From a checkpoint of a small image classifier: trained on Sentinel-2 satellite tiles (TerraMesh).
Rows from block 5, named by matrix and row number. Rows with one number belong to one attention dimension. Each number is 50 + 12 x the weight over its row's rms, rounded and kept within 0 to 99. All counts start at 0. After the name is the row's rms in percent of the matrix's.
# v: window attention value (model.blocks.5.attn.v.weight, 128x160), inputs 0-79
# proj: window attention output (model.blocks.5.attn.proj.weight, 160x128, transposed), outputs 0-79
v.14 095:50 50 68 50 50 50 50 50 50 68 71 50 50 50 50 33 50 50 28 50 50 50 27 50 31 50 68 50 37 90 72 50 50 69 31 37 20 50 19 50 78 50 70 50 50 68 50 50 50 27 50 31 50 50 31 50 79 50 50 50 50 50 72 50 30 30 50 50 37 70 50 67 50 50 68 33 50 50 66 50
v.15 093:34 75 27 50 50 33 50 50 50 18 50 50 50 64 50 50 50 50 76 50 50 50 85 50 50 50 32 79 50 10 25 50 50 68 50 80 71 50 73 50 50 68 33 50 50 50 70 65 50 75 50 50 50 50 50 34 25 50 50 50 50 30 35 50 50 69 50 50 67 30 50 50 50 50 36 50 50 50 50 50
v.16 075:65 50 50 50 50 50 50 50 50 50 70 50 50 50 50 50 50 50 26 50 50 50 50 50 50 50 50 50 50 97 50 50 50 50 28 50 28 28 18 50 75 50 50 50 50 75 50 50 50 27 50 50 50 50 50 50 79 50 66 50 50 50 77 50 50 50 50 50 31 75 50 68 50 50 50 50 80 50 69 50
v.17 082:67 50 50 28 50 50 35 24 50 50 50 50 50 50 77 50 50 50 32 50 50 50 50 50 28 50 50 71 50 73 50 50 50 79 25 50 32 50 30 50 85 50 50 50 50 50 50 50 50 50 50 24 50 50 30 50 72 50 50 21 50 50 50 50 33 50 50 50 33 50 50 74 50 26 65 50 50 50 77 50
v.18 083:50 50 34 65 50 50 50 78 50 50 32 50 50 50 50 50 50 50 50 50 50 50 50 50 73 50 50 50 50 15 50 50 31 23 71 50 81 50 74 50 17 50 50 50 50 50 50 50 50 50 50 69 50 50 50 50 25 50 33 79 50 66 28 50 76 50 50 50 50 50 50 31 22 50 50 50 50 50 27 50
v.19 097:50 50 69 38 50 50 50 50 63 50 68 50 50 50 74 50 50 50 25 50 50 50 32 50 50 50 70 50 50 86 71 50 50 50 24 38 14 50 18 50 87 50 72 50 50 70 50 50 50 50 50 34 32 50 50 50 67 50 50 50 50 50 81 50 31 50 50 50 35 67 35 50 50 50 50 50 50 33 50 50
v.20 074:50 50 50 71 50 50 50 71 50 50 28 50 50 50 50 50 23 50 78 50 50 50 50 50 69 50 50 50 71 17 30 50 50 12 73 50 81 50 50 50 13 50 29 50 50 31 50 50 50 50 50 50 50 50 50 50 20 50 50 85 50 50 50 50 73 73 50 50 50 31 50 26 50 50 50 50 50 50 50 50
v.21 127:67 26 62 50 50 69 67 63 50 78 50 50 50 38 50 34 31 50 37 50 50 50 30 50 50 62 50 29 50 85 69 50 50 28 50 24 35 50 33 50 62 50 50 50 50 70 30 32 50 19 50 50 37 50 50 72 67 50 50 62 50 62 67 50 50 50 50 50 50 73 50 50 24 50 50 29 50 50 50 50
v.22 083:50 50 50 50 50 50 50 50 50 50 33 50 50 50 50 50 50 50 71 50 50 50 50 50 72 50 50 50 63 16 50 50 50 50 76 50 81 50 85 50 13 50 27 50 50 27 50 50 65 50 50 50 50 50 76 50 28 32 50 76 50 50 32 50 67 78 50 50 50 37 50 37 50 50 50 65 50 50 50 50
v.23 098:38 50 29 50 50 30 50 50 50 21 50 50 50 69 50 68 50 50 74 50 50 50 83 50 50 50 29 50 50 16 27 50 50 50 67 73 70 50 50 50 17 50 31 50 50 21 50 50 50 80 50 61 68 50 50 50 27 31 50 50 50 50 34 50 64 71 50 50 50 32 63 39 50 50 50 66 28 50 50 50
v.24 092:50 50 50 50 50 50 50 50 50 31 50 50 50 50 25 50 50 50 72 50 50 50 50 50 65 50 50 50 50 06 50 50 50 25 50 50 79 70 77 66 18 50 37 50 50 31 50 50 66 50 50 64 50 50 65 50 24 50 50 50 50 50 23 50 65 72 50 50 50 50 64 50 30 50 36 50 50 50 31 50
v.25 098:32 74 24 50 50 34 50 50 50 28 50 50 50 50 50 69 50 50 76 50 50 50 69 50 50 50 32 70 50 03 50 50 50 50 50 65 76 50 72 50 26 63 27 50 50 50 70 67 50 72 50 50 50 50 50 50 20 50 50 50 50 50 25 38 64 72 50 50 65 25 50 50 68 50 37 62 50 50 50 50
v.26 079:50 50 50 33 50 50 50 50 67 50 67 50 50 50 79 50 50 50 50 50 50 65 50 50 50 50 50 50 28 89 50 50 50 77 50 50 24 20 23 50 93 50 50 50 50 50 50 68 33 50 50 25 50 50 33 50 78 50 71 50 50 50 50 50 50 50 50 50 27 50 50 66 50 50 50 50 70 32 67 50
v.27 079:50 50 68 50 50 50 50 50 50 50 50 50 50 50 73 50 50 50 21 50 50 50 50 50 50 50 50 50 50 88 50 50 50 71 26 50 15 50 21 50 89 50 50 50 50 70 50 50 34 50 50 50 50 50 29 50 74 50 50 25 50 50 50 50 33 50 50 50 34 50 50 64 50 50 50 50 50 50 69 50
v.28 104:39 73 30 50 50 26 50 50 50 15 50 50 50 66 50 76 64 67 50 50 50 50 77 50 38 50 28 81 50 15 15 50 50 50 50 76 67 50 50 50 50 50 32 50 50 50 50 71 50 84 50 50 50 50 50 50 50 33 50 50 50 27 26 50 50 50 50 50 50 22 65 50 76 50 50 68 50 50 50 50
v.29 088:69 50 50 50 50 50 50 50 50 50 68 50 50 50 69 50 76 50 29 50 50 50 31 50 28 50 50 50 34 81 50 50 50 50 50 50 24 50 17 33 89 50 50 50 50 50 50 50 50 50 50 28 50 50 35 50 50 50 50 18 50 50 79 50 26 31 50 50 50 50 34 69 50 50 66 50 68 50 73 50
v.30 079:50 50 29 50 50 50 50 66 50 50 50 50 50 50 50 50 50 50 69 50 50 50 50 50 50 50 50 50 50 01 50 50 50 50 50 50 84 50 86 50 07 50 50 50 50 50 50 50 50 70 50 50 50 50 81 50 28 50 50 79 50 50 50 50 50 76 50 50 50 50 50 50 50 50 36 50 23 50 33 50
v.31 077:66 50 50 29 50 50 37 21 50 50 50 50 50 50 50 50 50 50 50 50 50 50 50 50 50 50 50 50 32 81 50 50 50 50 29 50 14 50 20 50 92 50 74 50 50 50 50 50 32 50 50 50 50 50 36 50 70 50 50 14 50 50 71 50 25 50 50 50 30 50 50 77 50 50 50 50 71 50 69 50
v.32 097:50 50 64 50 50 50 50 50 65 50 50 50 50 50 72 50 50 50 30 50 50 50 35 50 29 50 50 50 50 86 50 50 50 67 26 50 17 50 19 50 87 50 72 50 50 50 50 50 50 30 50 28 50 50 34 50 67 50 50 19 50 50 69 50 26 28 50 50 50 66 50 61 50 50 62 50 50 50 66 50
v.33 169:40 75 34 33 50 39 40 32 50 39 50 38 50 50 42 50 80 50 70 34 50 37 50 58 50 35 50 50 50 32 50 70 67 73 50 64 50 50 67 50 50 65 50 50 50 37 50 50 36 67 58 50 50 64 50 27 50 50 50 35 50 39 50 36 50 67 50 50 61 38 50 61 72 18 50 50 20 50 50 50
v.34 097:50 50 50 50 50 34 50 50 50 50 50 50 50 50 50 50 50 50 73 50 50 50 50 50 66 50 50 50 50 16 50 50 50 29 66 50 80 73 76 50 18 65 27 50 50 32 50 50 50 67 50 69 50 50 50 50 25 35 50 50 50 50 32 50 73 70 50 50 68 33 50 50 50 50 37 50 30 50 29 50
v.35 136:36 80 30 37 40 30 50 33 50 23 39 50 50 62 50 68 77 50 63 50 50 50 70 50 41 50 50 69 30 26 32 50 62 50 50 73 50 50 50 50 50 66 41 38 50 35 77 67 50 82 61 50 50 50 50 25 33 50 50 50 50 37 38 50 50 50 50 50 50 28 50 50 81 50 50 50 29 50 50 50
v.36 086:50 50 50 65 50 50 50 65 50 50 50 50 50 50 50 50 50 50 68 50 50 50 71 50 50 50 50 50 66 12 50 50 50 50 50 50 87 50 80 50 14 50 50 50 50 28 50 50 50 73 50 67 50 50 72 50 23 50 50 50 50 50 29 50 70 72 50 50 50 32 50 50 50 50 33 50 22 50 36 50
v.37 078:34 50 50 50 50 30 50 50 50 28 30 50 50 50 32 50 50 50 66 50 50 50 50 50 50 50 50 50 50 06 26 50 50 50 67 50 71 50 77 50 16 67 27 50 50 20 50 50 50 50 50 50 50 50 71 30 26 50 50 50 50 50 31 50 69 72 50 50 50 31 50 34 50 50 50 50 50 50 50 50
v.38 076:50 50 34 50 50 50 30 50 50 50 50 50 50 76 50 50 50 50 50 50 67 50 50 50 50 50 50 78 50 50 00 50 50 50 50 50 50 50 26 50 50 50 50 50 50 50 50 50 50 50 50 50 50 50 50 50 50 50 50 18 50 50 50 50 50 50 50 50 50 50 50 50 75 50 22 71 50 50 50 50
v.39 121:68 23 68 50 50 64 50 50 50 75 63 50 50 50 50 32 24 50 37 50 50 50 33 50 61 50 50 50 69 80 50 50 50 28 50 29 34 50 50 50 50 39 50 50 50 74 26 35 50 15 50 50 50 50 50 73 65 50 50 50 39 50 50 50 50 50 50 50 38 75 50 50 22 75 50 35 50 50 50 50
v.40 078:34 50 50 67 50 50 50 50 50 50 50 50 50 50 50 50 50 50 79 50 50 50 50 50 72 50 50 50 50 13 50 50 50 29 50 50 72 79 78 50 08 50 25 50 50 33 50 50 65 50 50 77 50 50 72 50 31 50 50 50 50 50 50 50 77 50 50 50 50 50 50 50 50 50 50 50 50 50 31 50
v.41 090:50 50 65 50 50 70 50 50 50 50 50 50 50 50 50 50 50 50 24 50 50 50 50 50 50 50 72 50 50 96 50 50 50 50 23 50 14 30 27 36 76 50 50 50 50 50 50 50 50 50 50 50 50 50 34 50 74 67 63 17 50 50 81 50 27 50 50 50 34 50 36 61 50 50 50 50 50 34 66 50
v.42 075:50 50 50 34 50 50 50 28 50 50 50 50 50 50 77 50 50 50 24 50 50 50 50 50 29 50 75 50 50 80 70 50 50 82 23 50 23 50 23 31 86 50 76 50 50 50 50 50 50 50 50 50 50 50 26 50 76 50 50 11 50 50 50 50 50 24 50 50 50 71 50 72 50 50 50 50 50 50 50 50
v.43 075:50 50 50 50 50 76 50 32 50 76 50 50 50 32 50 50 50 50 50 50 50 50 25 50 50 50 81 29 50 89 50 50 68 50 32 50 10 50 30 50 84 50 50 50 50 50 50 31 50 25 50 50 28 50 50 50 80 50 50 50 50 50 79 50 50 50 50 50 27 66 26 66 50 50 70 27 50 50 50 50
v.44 097:50 50 50 50 50 35 50 68 50 28 33 50 50 50 31 50 50 50 70 50 50 50 69 50 50 50 30 50 50 10 50 50 50 50 50 63 75 50 77 62 12 50 28 50 50 50 50 50 50 66 50 62 50 50 64 50 33 32 50 73 50 50 26 50 68 68 50 50 50 31 63 50 50 50 33 65 31 64 33 50
v.45 151:50 50 50 50 60 50 50 50 50 63 50 50 50 36 34 32 50 19 50 50 50 50 34 50 50 50 50 39 50 50 99 83 50 50 50 50 50 93 50 50 39 50 50 50 50 50 24 30 50 50 66 50 50 50 50 50 67 50 23 50 50 76 50 50 50 68 26 50 50 50 50 50 38 32 68 40 30 50 50 38
v.46 089:50 50 50 36 50 50 50 50 50 37 50 50 50 64 50 50 81 50 33 50 50 50 50 50 50 50 50 50 50 81 50 50 50 82 27 50 31 21 26 32 81 50 67 50 50 50 50 69 27 50 50 50 50 50 50 30 63 50 50 15 64 50 50 50 50 50 50 50 50 50 50 74 82 26 50 50 50 34 77 50
v.47 124:33 77 31 50 50 26 50 50 50 28 50 50 50 69 50 72 69 50 50 50 61 50 79 39 50 50 35 79 36 18 24 50 50 50 50 78 50 50 62 50 50 67 34 50 50 50 75 66 50 74 50 50 65 50 50 35 50 50 50 34 50 26 34 50 50 50 50 50 50 23 50 50 71 50 39 68 50 50 62 50
v.48 104:50 14 50 50 50 50 50 50 50 50 50 50 50 50 50 50 50 50 27 50 50 50 50 50 50 68 25 50 50 72 50 50 50 22 50 38 50 50 33 50 50 50 50 50 50 67 25 50 67 50 32 50 50 35 50 71 50 50 50 71 50 50 50 50 50 50 50 50 50 64 50 50 20 88 50 50 91 50 50 50
v.49 081:34 50 32 50 50 31 50 69 50 30 31 50 50 50 31 50 50 50 50 50 50 50 50 50 50 50 27 50 50 14 29 50 50 50 74 50 86 50 77 50 17 50 31 50 50 50 50 50 50 77 50 70 71 50 71 50 18 50 50 50 50 50 26 50 68 50 50 50 66 36 50 36 50 50 31 71 50 50 36 50
v.50 084:72 50 50 50 50 73 50 36 50 75 50 50 50 50 50 21 50 50 34 50 50 50 19 50 50 50 79 34 50 99 80 50 50 50 50 34 20 50 50 50 76 50 50 50 50 50 50 50 50 23 50 50 50 50 50 50 69 71 50 50 50 50 70 50 50 50 50 50 50 69 50 64 50 50 70 50 50 50 50 50
v.51 086:66 50 50 37 50 50 50 35 64 50 50 50 50 50 50 50 50 50 28 50 50 50 50 50 50 50 50 50 50 88 50 50 50 50 26 50 17 29 18 50 88 50 73 50 50 74 50 50 50 50 50 50 50 50 50 50 68 50 50 50 50 50 50 50 29 23 50 50 50 50 50 50 50 50 50 50 78 50 72 50
v.52 112:50 50 50 50 50 50 50 50 50 50 50 65 50 50 50 50 22 74 27 50 50 75 50 31 50 50 50 50 66 67 50 20 23 50 50 50 50 50 26 50 50 50 50 67 50 50 50 50 50 50 50 50 50 25 32 70 50 50 50 50 50 50 50 50 50 50 50 50 50 50 72 50 31 50 50 50 86 50 50 50
v.53 126:50 71 37 50 50 33 32 25 50 27 50 50 39 67 50 50 75 50 50 50 61 50 50 50 32 50 50 78 50 37 50 50 63 85 50 78 50 32 50 50 63 61 50 50 50 50 78 63 28 70 50 50 50 50 50 26 50 50 67 25 64 50 50 50 50 50 50 50 50 32 50 50 83 18 50 67 50 50 68 50
v.54 081:50 50 50 50 50 50 50 50 50 50 67 50 50 50 50 50 50 50 26 50 50 50 50 50 50 50 50 50 50 84 50 50 50 78 50 50 17 50 50 29 93 50 50 50 50 50 50 50 32 34 50 25 50 50 31 50 76 50 50 50 50 31 69 50 30 50 50 50 30 63 50 77 50 50 50 50 72 50 69 50
v.55 083:28 50 29 50 50 33 50 50 50 29 33 50 50 50 50 50 50 50 71 50 50 50 50 50 69 50 50 50 50 07 50 50 50 50 71 50 79 72 76 50 16 50 31 50 50 23 50 50 50 76 50 72 50 50 77 50 22 50 50 50 50 50 20 50 50 50 50 50 68 33 50 50 50 50 50 50 30 50 35 50
v.56 090:50 50 50 50 50 50 50 67 37 50 32 50 50 50 50 50 50 50 69 50 50 50 50 50 50 50 25 50 50 02 50 50 50 50 50 50 77 50 79 65 16 50 30 50 50 50 50 50 63 67 50 50 50 50 69 50 19 50 50 77 50 50 20 50 74 50 50 50 50 32 50 32 50 50 32 65 50 50 32 50
proj.14 075:50 50 50 50 50 50 50 50 71 50 50 30 50 50 35 50 68 31 66 27 50 50 50 50 50 34 50 70 50 12 50 50 50 62 50 50 50 50 50 50 63 50 50 83 50 50 50 27 50 50 50 50 29 50 50 20 27 50 50 21 50 50 50 50 70 99 50 50 50 50 50 50 50 50 50 31 50 29 50 50
proj.15 088:50 50 50 50 50 50 50 50 50 50 68 50 41 50 50 50 41 62 50 50 50 50 50 50 50 50 50 50 72 93 50 50 50 50 50 50 50 50 50 50 50 29 35 15 50 50 50 81 72 50 50 50 50 50 50 65 78 33 50 60 50 63 50 36 50 15 50 50 50 50 50 50 76 50 50 50 62 50 20 50
proj.16 061:50 50 50 50 50 50 50 50 77 50 50 37 50 50 20 50 67 19 67 50 50 50 50 50 50 26 50 50 50 05 50 50 50 50 50 50 50 50 50 50 50 50 50 74 50 50 50 33 50 50 50 50 50 50 50 17 21 50 50 28 50 50 50 50 50 99 50 50 50 50 50 50 50 50 50 36 25 25 50 50
proj.17 078:50 39 50 69 50 50 50 69 84 50 50 28 50 50 36 50 50 31 74 50 50 50 50 50 50 26 50 50 50 50 63 50 50 50 50 50 50 35 50 50 50 24 50 67 50 50 50 50 75 50 50 50 36 62 50 25 50 50 50 28 50 68 50 50 63 80 50 50 50 50 50 50 50 50 50 28 50 22 26 50
proj.18 078:50 60 50 50 50 50 50 30 17 50 50 72 50 50 50 50 39 71 24 67 50 50 50 50 50 69 50 34 50 50 34 50 50 50 50 50 50 50 50 50 50 74 69 30 50 50 50 50 23 50 50 50 70 50 50 75 50 50 50 74 50 27 50 50 34 16 50 50 50 50 50 50 50 50 50 65 50 78 74 50
proj.19 087:50 50 50 50 50 50 50 50 70 50 50 31 50 50 31 50 73 32 67 50 50 50 50 50 50 32 60 67 42 23 64 50 62 60 50 50 50 36 50 50 63 50 50 86 50 61 50 24 50 50 50 50 28 50 50 16 30 64 50 22 50 50 50 50 66 99 50 50 50 50 50 50 50 50 50 32 50 27 50 50
proj.20 066:50 50 50 26 50 50 50 25 21 50 50 65 50 50 50 50 50 68 22 50 50 50 50 50 50 63 50 29 50 50 50 50 50 50 50 50 50 50 50 50 50 76 50 30 50 50 50 67 24 50 50 50 69 50 50 77 50 50 50 70 50 50 50 50 32 09 50 50 50 50 50 50 50 50 50 65 50 76 80 50
proj.21 130:58 60 50 50 50 50 50 50 44 50 30 59 50 50 39 50 61 50 50 50 50 50 39 50 38 50 50 50 23 06 40 50 50 50 50 50 50 50 50 50 50 75 61 74 50 50 50 27 24 50 50 50 50 50 50 40 23 67 50 43 50 27 50 50 50 76 50 50 15 37 60 50 31 50 50 50 36 50 83 50
proj.22 071:50 50 50 50 50 50 50 50 19 50 50 68 50 50 73 50 32 68 27 50 50 50 50 50 50 79 50 26 50 80 50 50 50 50 50 50 50 71 50 50 50 50 50 23 50 50 50 50 50 50 50 50 71 50 50 81 72 50 50 79 50 50 50 50 34 00 50 50 50 50 50 50 50 50 50 65 66 79 50 50
proj.23 077:50 50 50 50 50 50 50 50 50 50 50 50 50 50 67 50 31 50 50 50 50 50 50 50 50 50 50 50 65 91 50 50 50 50 50 50 50 50 50 50 37 40 50 10 50 50 50 86 50 50 50 50 71 61 50 77 81 30 50 75 50 62 50 50 30 00 50 50 50 64 31 50 50 50 50 63 63 61 50 50
proj.24 084:50 50 50 50 50 50 50 38 25 50 32 67 50 50 73 50 34 73 26 50 50 50 50 50 50 73 50 29 50 76 34 50 50 50 50 50 50 69 50 50 50 67 50 24 50 50 50 67 35 40 50 50 73 50 50 80 63 50 50 73 50 50 50 50 28 00 50 50 50 50 50 50 50 50 50 64 65 74 50 50
proj.25 091:50 36 50 59 50 50 50 50 50 50 50 50 50 50 73 50 33 64 50 50 50 50 50 50 50 50 50 50 75 98 50 50 50 50 50 50 50 50 50 50 50 32 50 15 50 50 50 73 71 37 50 50 50 50 50 70 81 38 50 67 50 68 50 50 38 03 50 50 78 65 50 50 50 50 72 50 67 50 23 50
proj.26 076:50 50 50 50 50 50 50 50 78 50 50 30 50 63 30 50 50 32 76 35 50 50 50 50 50 26 50 70 50 31 50 50 50 50 50 50 50 24 50 50 50 30 50 65 50 50 50 50 64 71 50 50 50 50 50 27 37 50 50 31 50 63 50 50 70 88 50 50 62 50 50 50 50 50 50 38 28 24 50 50
proj.27 071:50 50 50 50 50 50 50 50 79 50 50 33 50 50 24 50 67 23 80 50 50 50 50 50 50 20 50 50 50 16 50 50 50 50 50 50 50 24 50 50 50 50 50 73 50 50 50 50 50 66 50 50 35 50 50 23 34 50 50 25 50 50 50 50 65 94 50 50 50 50 50 50 50 50 50 37 29 21 50 50
proj.28 107:37 50 50 50 50 50 50 50 50 50 50 37 50 58 50 50 50 50 71 50 50 50 61 50 50 39 50 50 65 70 50 50 50 50 50 50 50 50 50 50 29 37 34 19 50 39 50 86 64 50 50 50 50 60 50 59 70 28 50 50 50 50 50 50 50 26 50 50 81 50 19 50 80 50 50 59 50 50 41 50
proj.29 089:37 50 50 50 50 50 50 65 76 50 50 30 50 50 27 50 64 29 74 50 50 50 50 50 50 27 50 66 50 28 65 50 50 60 50 50 50 20 50 50 50 36 50 76 50 50 50 37 63 58 50 50 32 50 50 26 35 50 50 27 50 50 50 50 71 93 50 50 50 50 50 50 50 50 50 36 34 24 35 50
proj.30 078:50 34 50 50 50 50 50 50 27 50 50 61 50 50 72 50 34 72 28 50 50 50 50 50 50 77 50 22 50 83 50 50 50 38 50 50 50 67 50 50 50 50 70 25 50 50 50 50 50 25 50 50 66 50 50 75 69 50 50 69 50 50 50 50 34 01 50 50 50 68 50 50 50 50 50 50 71 72 50 50
proj.31 074:50 50 50 50 50 50 50 72 81 50 50 28 30 63 32 50 62 33 80 50 50 50 50 50 50 23 50 68 50 30 50 50 50 50 50 50 50 30 50 50 50 30 50 66 50 50 50 50 67 63 50 50 33 61 50 24 37 50 50 26 50 50 50 50 69 85 50 50 50 50 50 50 50 50 50 35 31 22 27 50
proj.32 089:50 50 50 50 50 50 50 50 78 50 50 31 50 50 28 50 69 30 68 50 50 50 50 50 50 26 50 65 50 26 65 50 50 50 50 50 50 22 50 50 50 50 50 76 50 50 50 32 50 50 50 50 28 50 50 19 29 50 50 21 50 50 50 50 67 98 50 50 50 37 50 50 50 50 50 34 33 22 50 50
proj.33 225:50 32 50 74 50 50 58 77 50 50 67 42 50 50 67 50 42 61 50 45 50 50 50 50 74 65 43 54 78 82 57 42 50 50 39 43 42 62 50 50 61 21 40 46 50 61 50 55 82 33 50 50 43 50 50 50 71 50 42 50 50 77 50 50 56 42 50 50 76 67 63 38 50 50 50 50 70 50 13 50
proj.34 089:50 50 50 50 50 50 50 50 20 50 50 70 50 50 72 50 32 71 28 66 50 50 50 50 50 74 50 35 50 79 37 50 50 35 50 50 50 73 50 50 50 50 50 22 50 50 50 67 50 50 50 50 68 50 50 82 73 50 50 75 50 50 50 50 36 05 50 50 50 64 50 50 50 50 50 65 68 79 50 50
proj.35 165:36 44 50 62 50 50 50 67 50 50 72 40 40 55 57 50 43 58 50 50 50 50 61 50 64 50 50 59 78 80 58 50 58 50 50 50 50 50 50 50 50 23 30 34 50 50 50 69 76 50 50 50 50 56 50 56 72 37 50 50 50 68 50 50 57 37 50 50 85 56 50 50 70 50 50 58 61 50 19 50
proj.36 071:50 50 50 50 50 50 50 50 31 50 50 63 50 50 68 50 33 66 22 69 50 50 50 50 50 68 50 21 50 93 50 50 50 35 50 50 50 50 50 50 50 50 50 15 50 50 50 66 50 26 50 50 68 50 50 81 73 50 50 75 50 50 50 50 31 00 50 50 50 65 50 50 50 50 50 50 68 67 50 50
proj.37 058:50 50 50 50 50 50 50 50 50 50 50 50 50 50 76 50 35 73 50 50 50 50 50 50 50 50 50 50 68 99 50 50 50 50 50 50 50 50 50 50 50 37 50 17 50 50 50 75 50 50 50 50 50 50 50 79 82 50 50 69 50 50 50 50 50 00 50 50 50 50 50 50 50 50 50 50 50 73 50 50
proj.38 092:50 50 50 50 50 50 50 50 50 50 50 50 50 50 10 50 50 50 70 69 50 50 50 50 50 50 50 50 50 50 50 50 50 50 50 50 50 00 50 50 33 50 50 50 50 50 50 62 50 50 50 50 50 61 50 50 50 36 50 50 50 50 50 50 50 50 50 50 63 50 50 50 50 50 99 50 50 50 50 50
proj.39 132:58 50 50 37 50 50 50 50 50 50 28 62 50 50 50 50 58 39 50 50 50 50 40 50 50 50 50 50 22 11 50 50 50 50 50 50 50 50 50 50 50 78 64 71 50 50 50 31 23 50 50 50 50 50 50 41 28 60 50 50 50 33 50 50 50 70 50 50 14 50 50 50 28 50 50 50 39 50 84 50
proj.40 074:50 50 50 50 50 50 50 50 22 50 50 73 50 50 65 50 36 73 21 65 50 50 50 50 50 78 50 30 50 76 50 50 50 35 50 50 50 68 50 50 50 66 75 33 50 50 50 50 35 30 50 50 50 38 50 73 67 50 50 76 50 39 50 50 31 08 50 50 50 50 50 50 50 50 50 50 67 73 50 50
proj.41 088:50 50 50 50 50 50 50 50 71 50 50 35 50 50 50 50 63 30 68 50 50 50 50 50 50 28 50 71 50 31 68 50 64 50 50 50 50 15 50 50 50 36 50 79 50 50 50 31 50 50 50 50 30 50 50 26 36 50 50 27 50 50 50 50 70 98 50 50 50 50 50 50 50 50 50 31 50 27 35 50
proj.42 064:50 50 50 50 50 50 50 70 86 50 50 28 50 50 50 50 50 50 76 30 50 50 50 50 50 29 50 50 50 50 67 50 50 50 50 50 50 28 50 50 50 29 50 66 50 50 50 50 71 50 50 50 34 50 50 21 37 50 50 27 50 75 50 50 66 95 50 50 50 50 50 50 50 50 50 30 50 20 27 50
proj.43 061:50 50 50 50 50 50 50 82 50 50 50 50 50 50 50 50 50 50 50 30 50 50 50 50 50 50 50 73 50 26 50 50 50 50 50 50 50 50 50 50 70 50 50 94 50 50 50 16 50 50 50 50 50 50 50 24 31 50 50 37 50 69 50 50 71 99 50 50 50 50 85 29 50 50 18 50 50 50 50 50
proj.44 085:50 50 50 50 50 50 50 50 28 50 50 63 50 50 67 50 31 68 31 65 50 50 50 50 50 69 40 35 50 82 35 50 39 37 50 50 50 67 50 50 39 50 50 18 50 50 50 78 50 50 50 50 76 50 50 82 69 35 50 76 50 50 50 50 27 00 50 50 50 62 50 50 50 50 50 63 64 74 50 50
proj.45 178:58 25 50 78 50 50 50 50 50 50 50 50 50 40 81 50 50 63 39 33 50 55 50 50 50 77 50 50 50 50 50 50 36 41 45 50 50 94 50 50 70 50 54 50 50 60 50 37 50 42 50 50 50 50 50 42 50 60 50 50 50 66 50 50 50 50 50 50 42 69 89 30 27 50 50 50 74 50 50 50
proj.46 094:35 50 50 50 50 50 50 50 79 50 71 31 50 64 50 50 50 34 77 50 50 50 58 50 50 26 50 67 61 50 50 50 50 50 50 50 50 22 50 50 50 29 50 50 50 50 50 50 73 62 50 50 36 50 50 33 50 50 50 37 50 67 50 50 68 78 50 50 74 50 50 50 62 50 50 50 50 25 50 50
proj.47 145:40 50 43 50 50 50 50 59 57 50 71 38 40 59 50 50 44 50 50 50 50 50 62 50 50 40 50 50 72 78 58 50 50 50 50 50 50 50 50 50 40 25 33 27 50 50 50 75 70 50 50 50 50 60 50 61 73 33 50 50 50 65 50 50 50 33 50 50 83 50 29 50 75 50 50 50 50 50 25 50
proj.48 120:50 69 50 50 50 50 50 50 50 50 50 50 50 50 30 50 63 50 50 50 50 50 50 50 50 50 50 50 19 08 50 50 50 50 50 50 50 50 50 50 35 85 50 50 50 36 50 50 16 81 50 50 50 50 50 50 28 50 50 50 50 22 50 50 50 57 50 50 50 34 50 50 50 50 50 50 27 50 95 50
proj.49 061:50 50 50 50 50 50 50 50 29 50 50 67 50 50 76 50 31 68 37 50 50 50 50 50 50 50 50 50 50 90 50 50 50 50 50 50 50 50 50 50 50 50 50 12 50 50 50 73 50 50 50 50 75 50 50 89 75 50 50 77 50 50 50 50 32 00 50 50 50 50 50 50 50 50 50 67 50 73 50 50
proj.50 069:50 50 50 50 50 50 50 50 50 50 50 50 50 50 50 50 50 50 50 50 50 50 50 50 50 50 50 50 50 16 50 50 50 50 50 50 50 50 50 50 68 50 50 90 50 50 50 15 50 50 50 50 26 50 50 24 29 71 50 33 50 50 50 50 72 99 50 50 50 50 84 50 22 50 12 50 50 50 50 50
proj.51 084:50 50 50 50 50 50 50 50 77 50 50 30 50 50 32 50 66 26 78 50 50 50 50 50 50 19 50 72 50 19 50 62 50 62 50 50 50 24 50 50 50 50 50 67 50 50 50 50 50 72 50 50 38 50 50 26 30 50 50 29 50 50 50 50 64 90 50 50 50 35 50 50 50 50 50 40 28 24 50 50
proj.52 153:50 71 50 50 50 50 38 17 50 50 50 50 50 50 29 50 58 33 50 50 50 50 50 50 25 23 50 50 25 21 50 59 50 50 50 50 59 27 50 50 27 73 50 50 50 33 50 50 21 77 50 50 50 50 50 50 32 50 50 44 50 27 50 50 50 50 50 50 50 29 26 68 50 50 50 50 25 50 82 50
proj.53 145:41 50 50 57 50 50 50 65 63 50 75 34 36 57 50 50 50 50 77 50 50 50 58 50 50 42 50 57 68 70 61 50 50 50 50 50 50 50 50 50 43 23 50 40 50 50 50 70 72 50 50 50 50 57 50 50 65 40 50 50 50 68 50 50 64 50 50 50 82 50 50 50 74 50 50 50 50 39 18 50
proj.54 074:50 50 50 50 50 50 50 50 81 50 50 31 50 50 28 50 62 27 76 32 50 50 50 50 50 19 50 50 50 24 63 50 50 63 50 50 50 27 50 50 50 50 26 71 50 50 50 50 63 65 50 50 31 50 50 25 50 50 50 29 50 50 50 50 67 92 50 50 50 50 50 50 50 50 50 50 33 22 34 50
proj.55 065:50 50 50 50 50 50 50 50 30 50 50 63 50 50 75 50 25 67 38 50 50 50 50 50 50 50 50 50 67 97 50 50 50 50 50 50 50 50 50 50 50 50 50 12 50 50 50 68 50 50 50 50 72 50 50 81 79 50 50 79 50 50 50 50 50 00 50 50 50 50 50 50 50 50 50 50 50 68 50 50
proj.56 080:50 50 50 50 50 50 50 50 28 50 50 65 50 50 70 50 32 65 28 65 50 50 50 50 50 71 50 28 50 82 50 50 50 37 50 50 50 73 50 50 37 50 50 20 50 50 50 70 50 50 50 50 72 50 50 83 74 50 50 78 50 50 50 50 28 00 50 50 50 64 50 50 50 50 50 65 68 71 50 50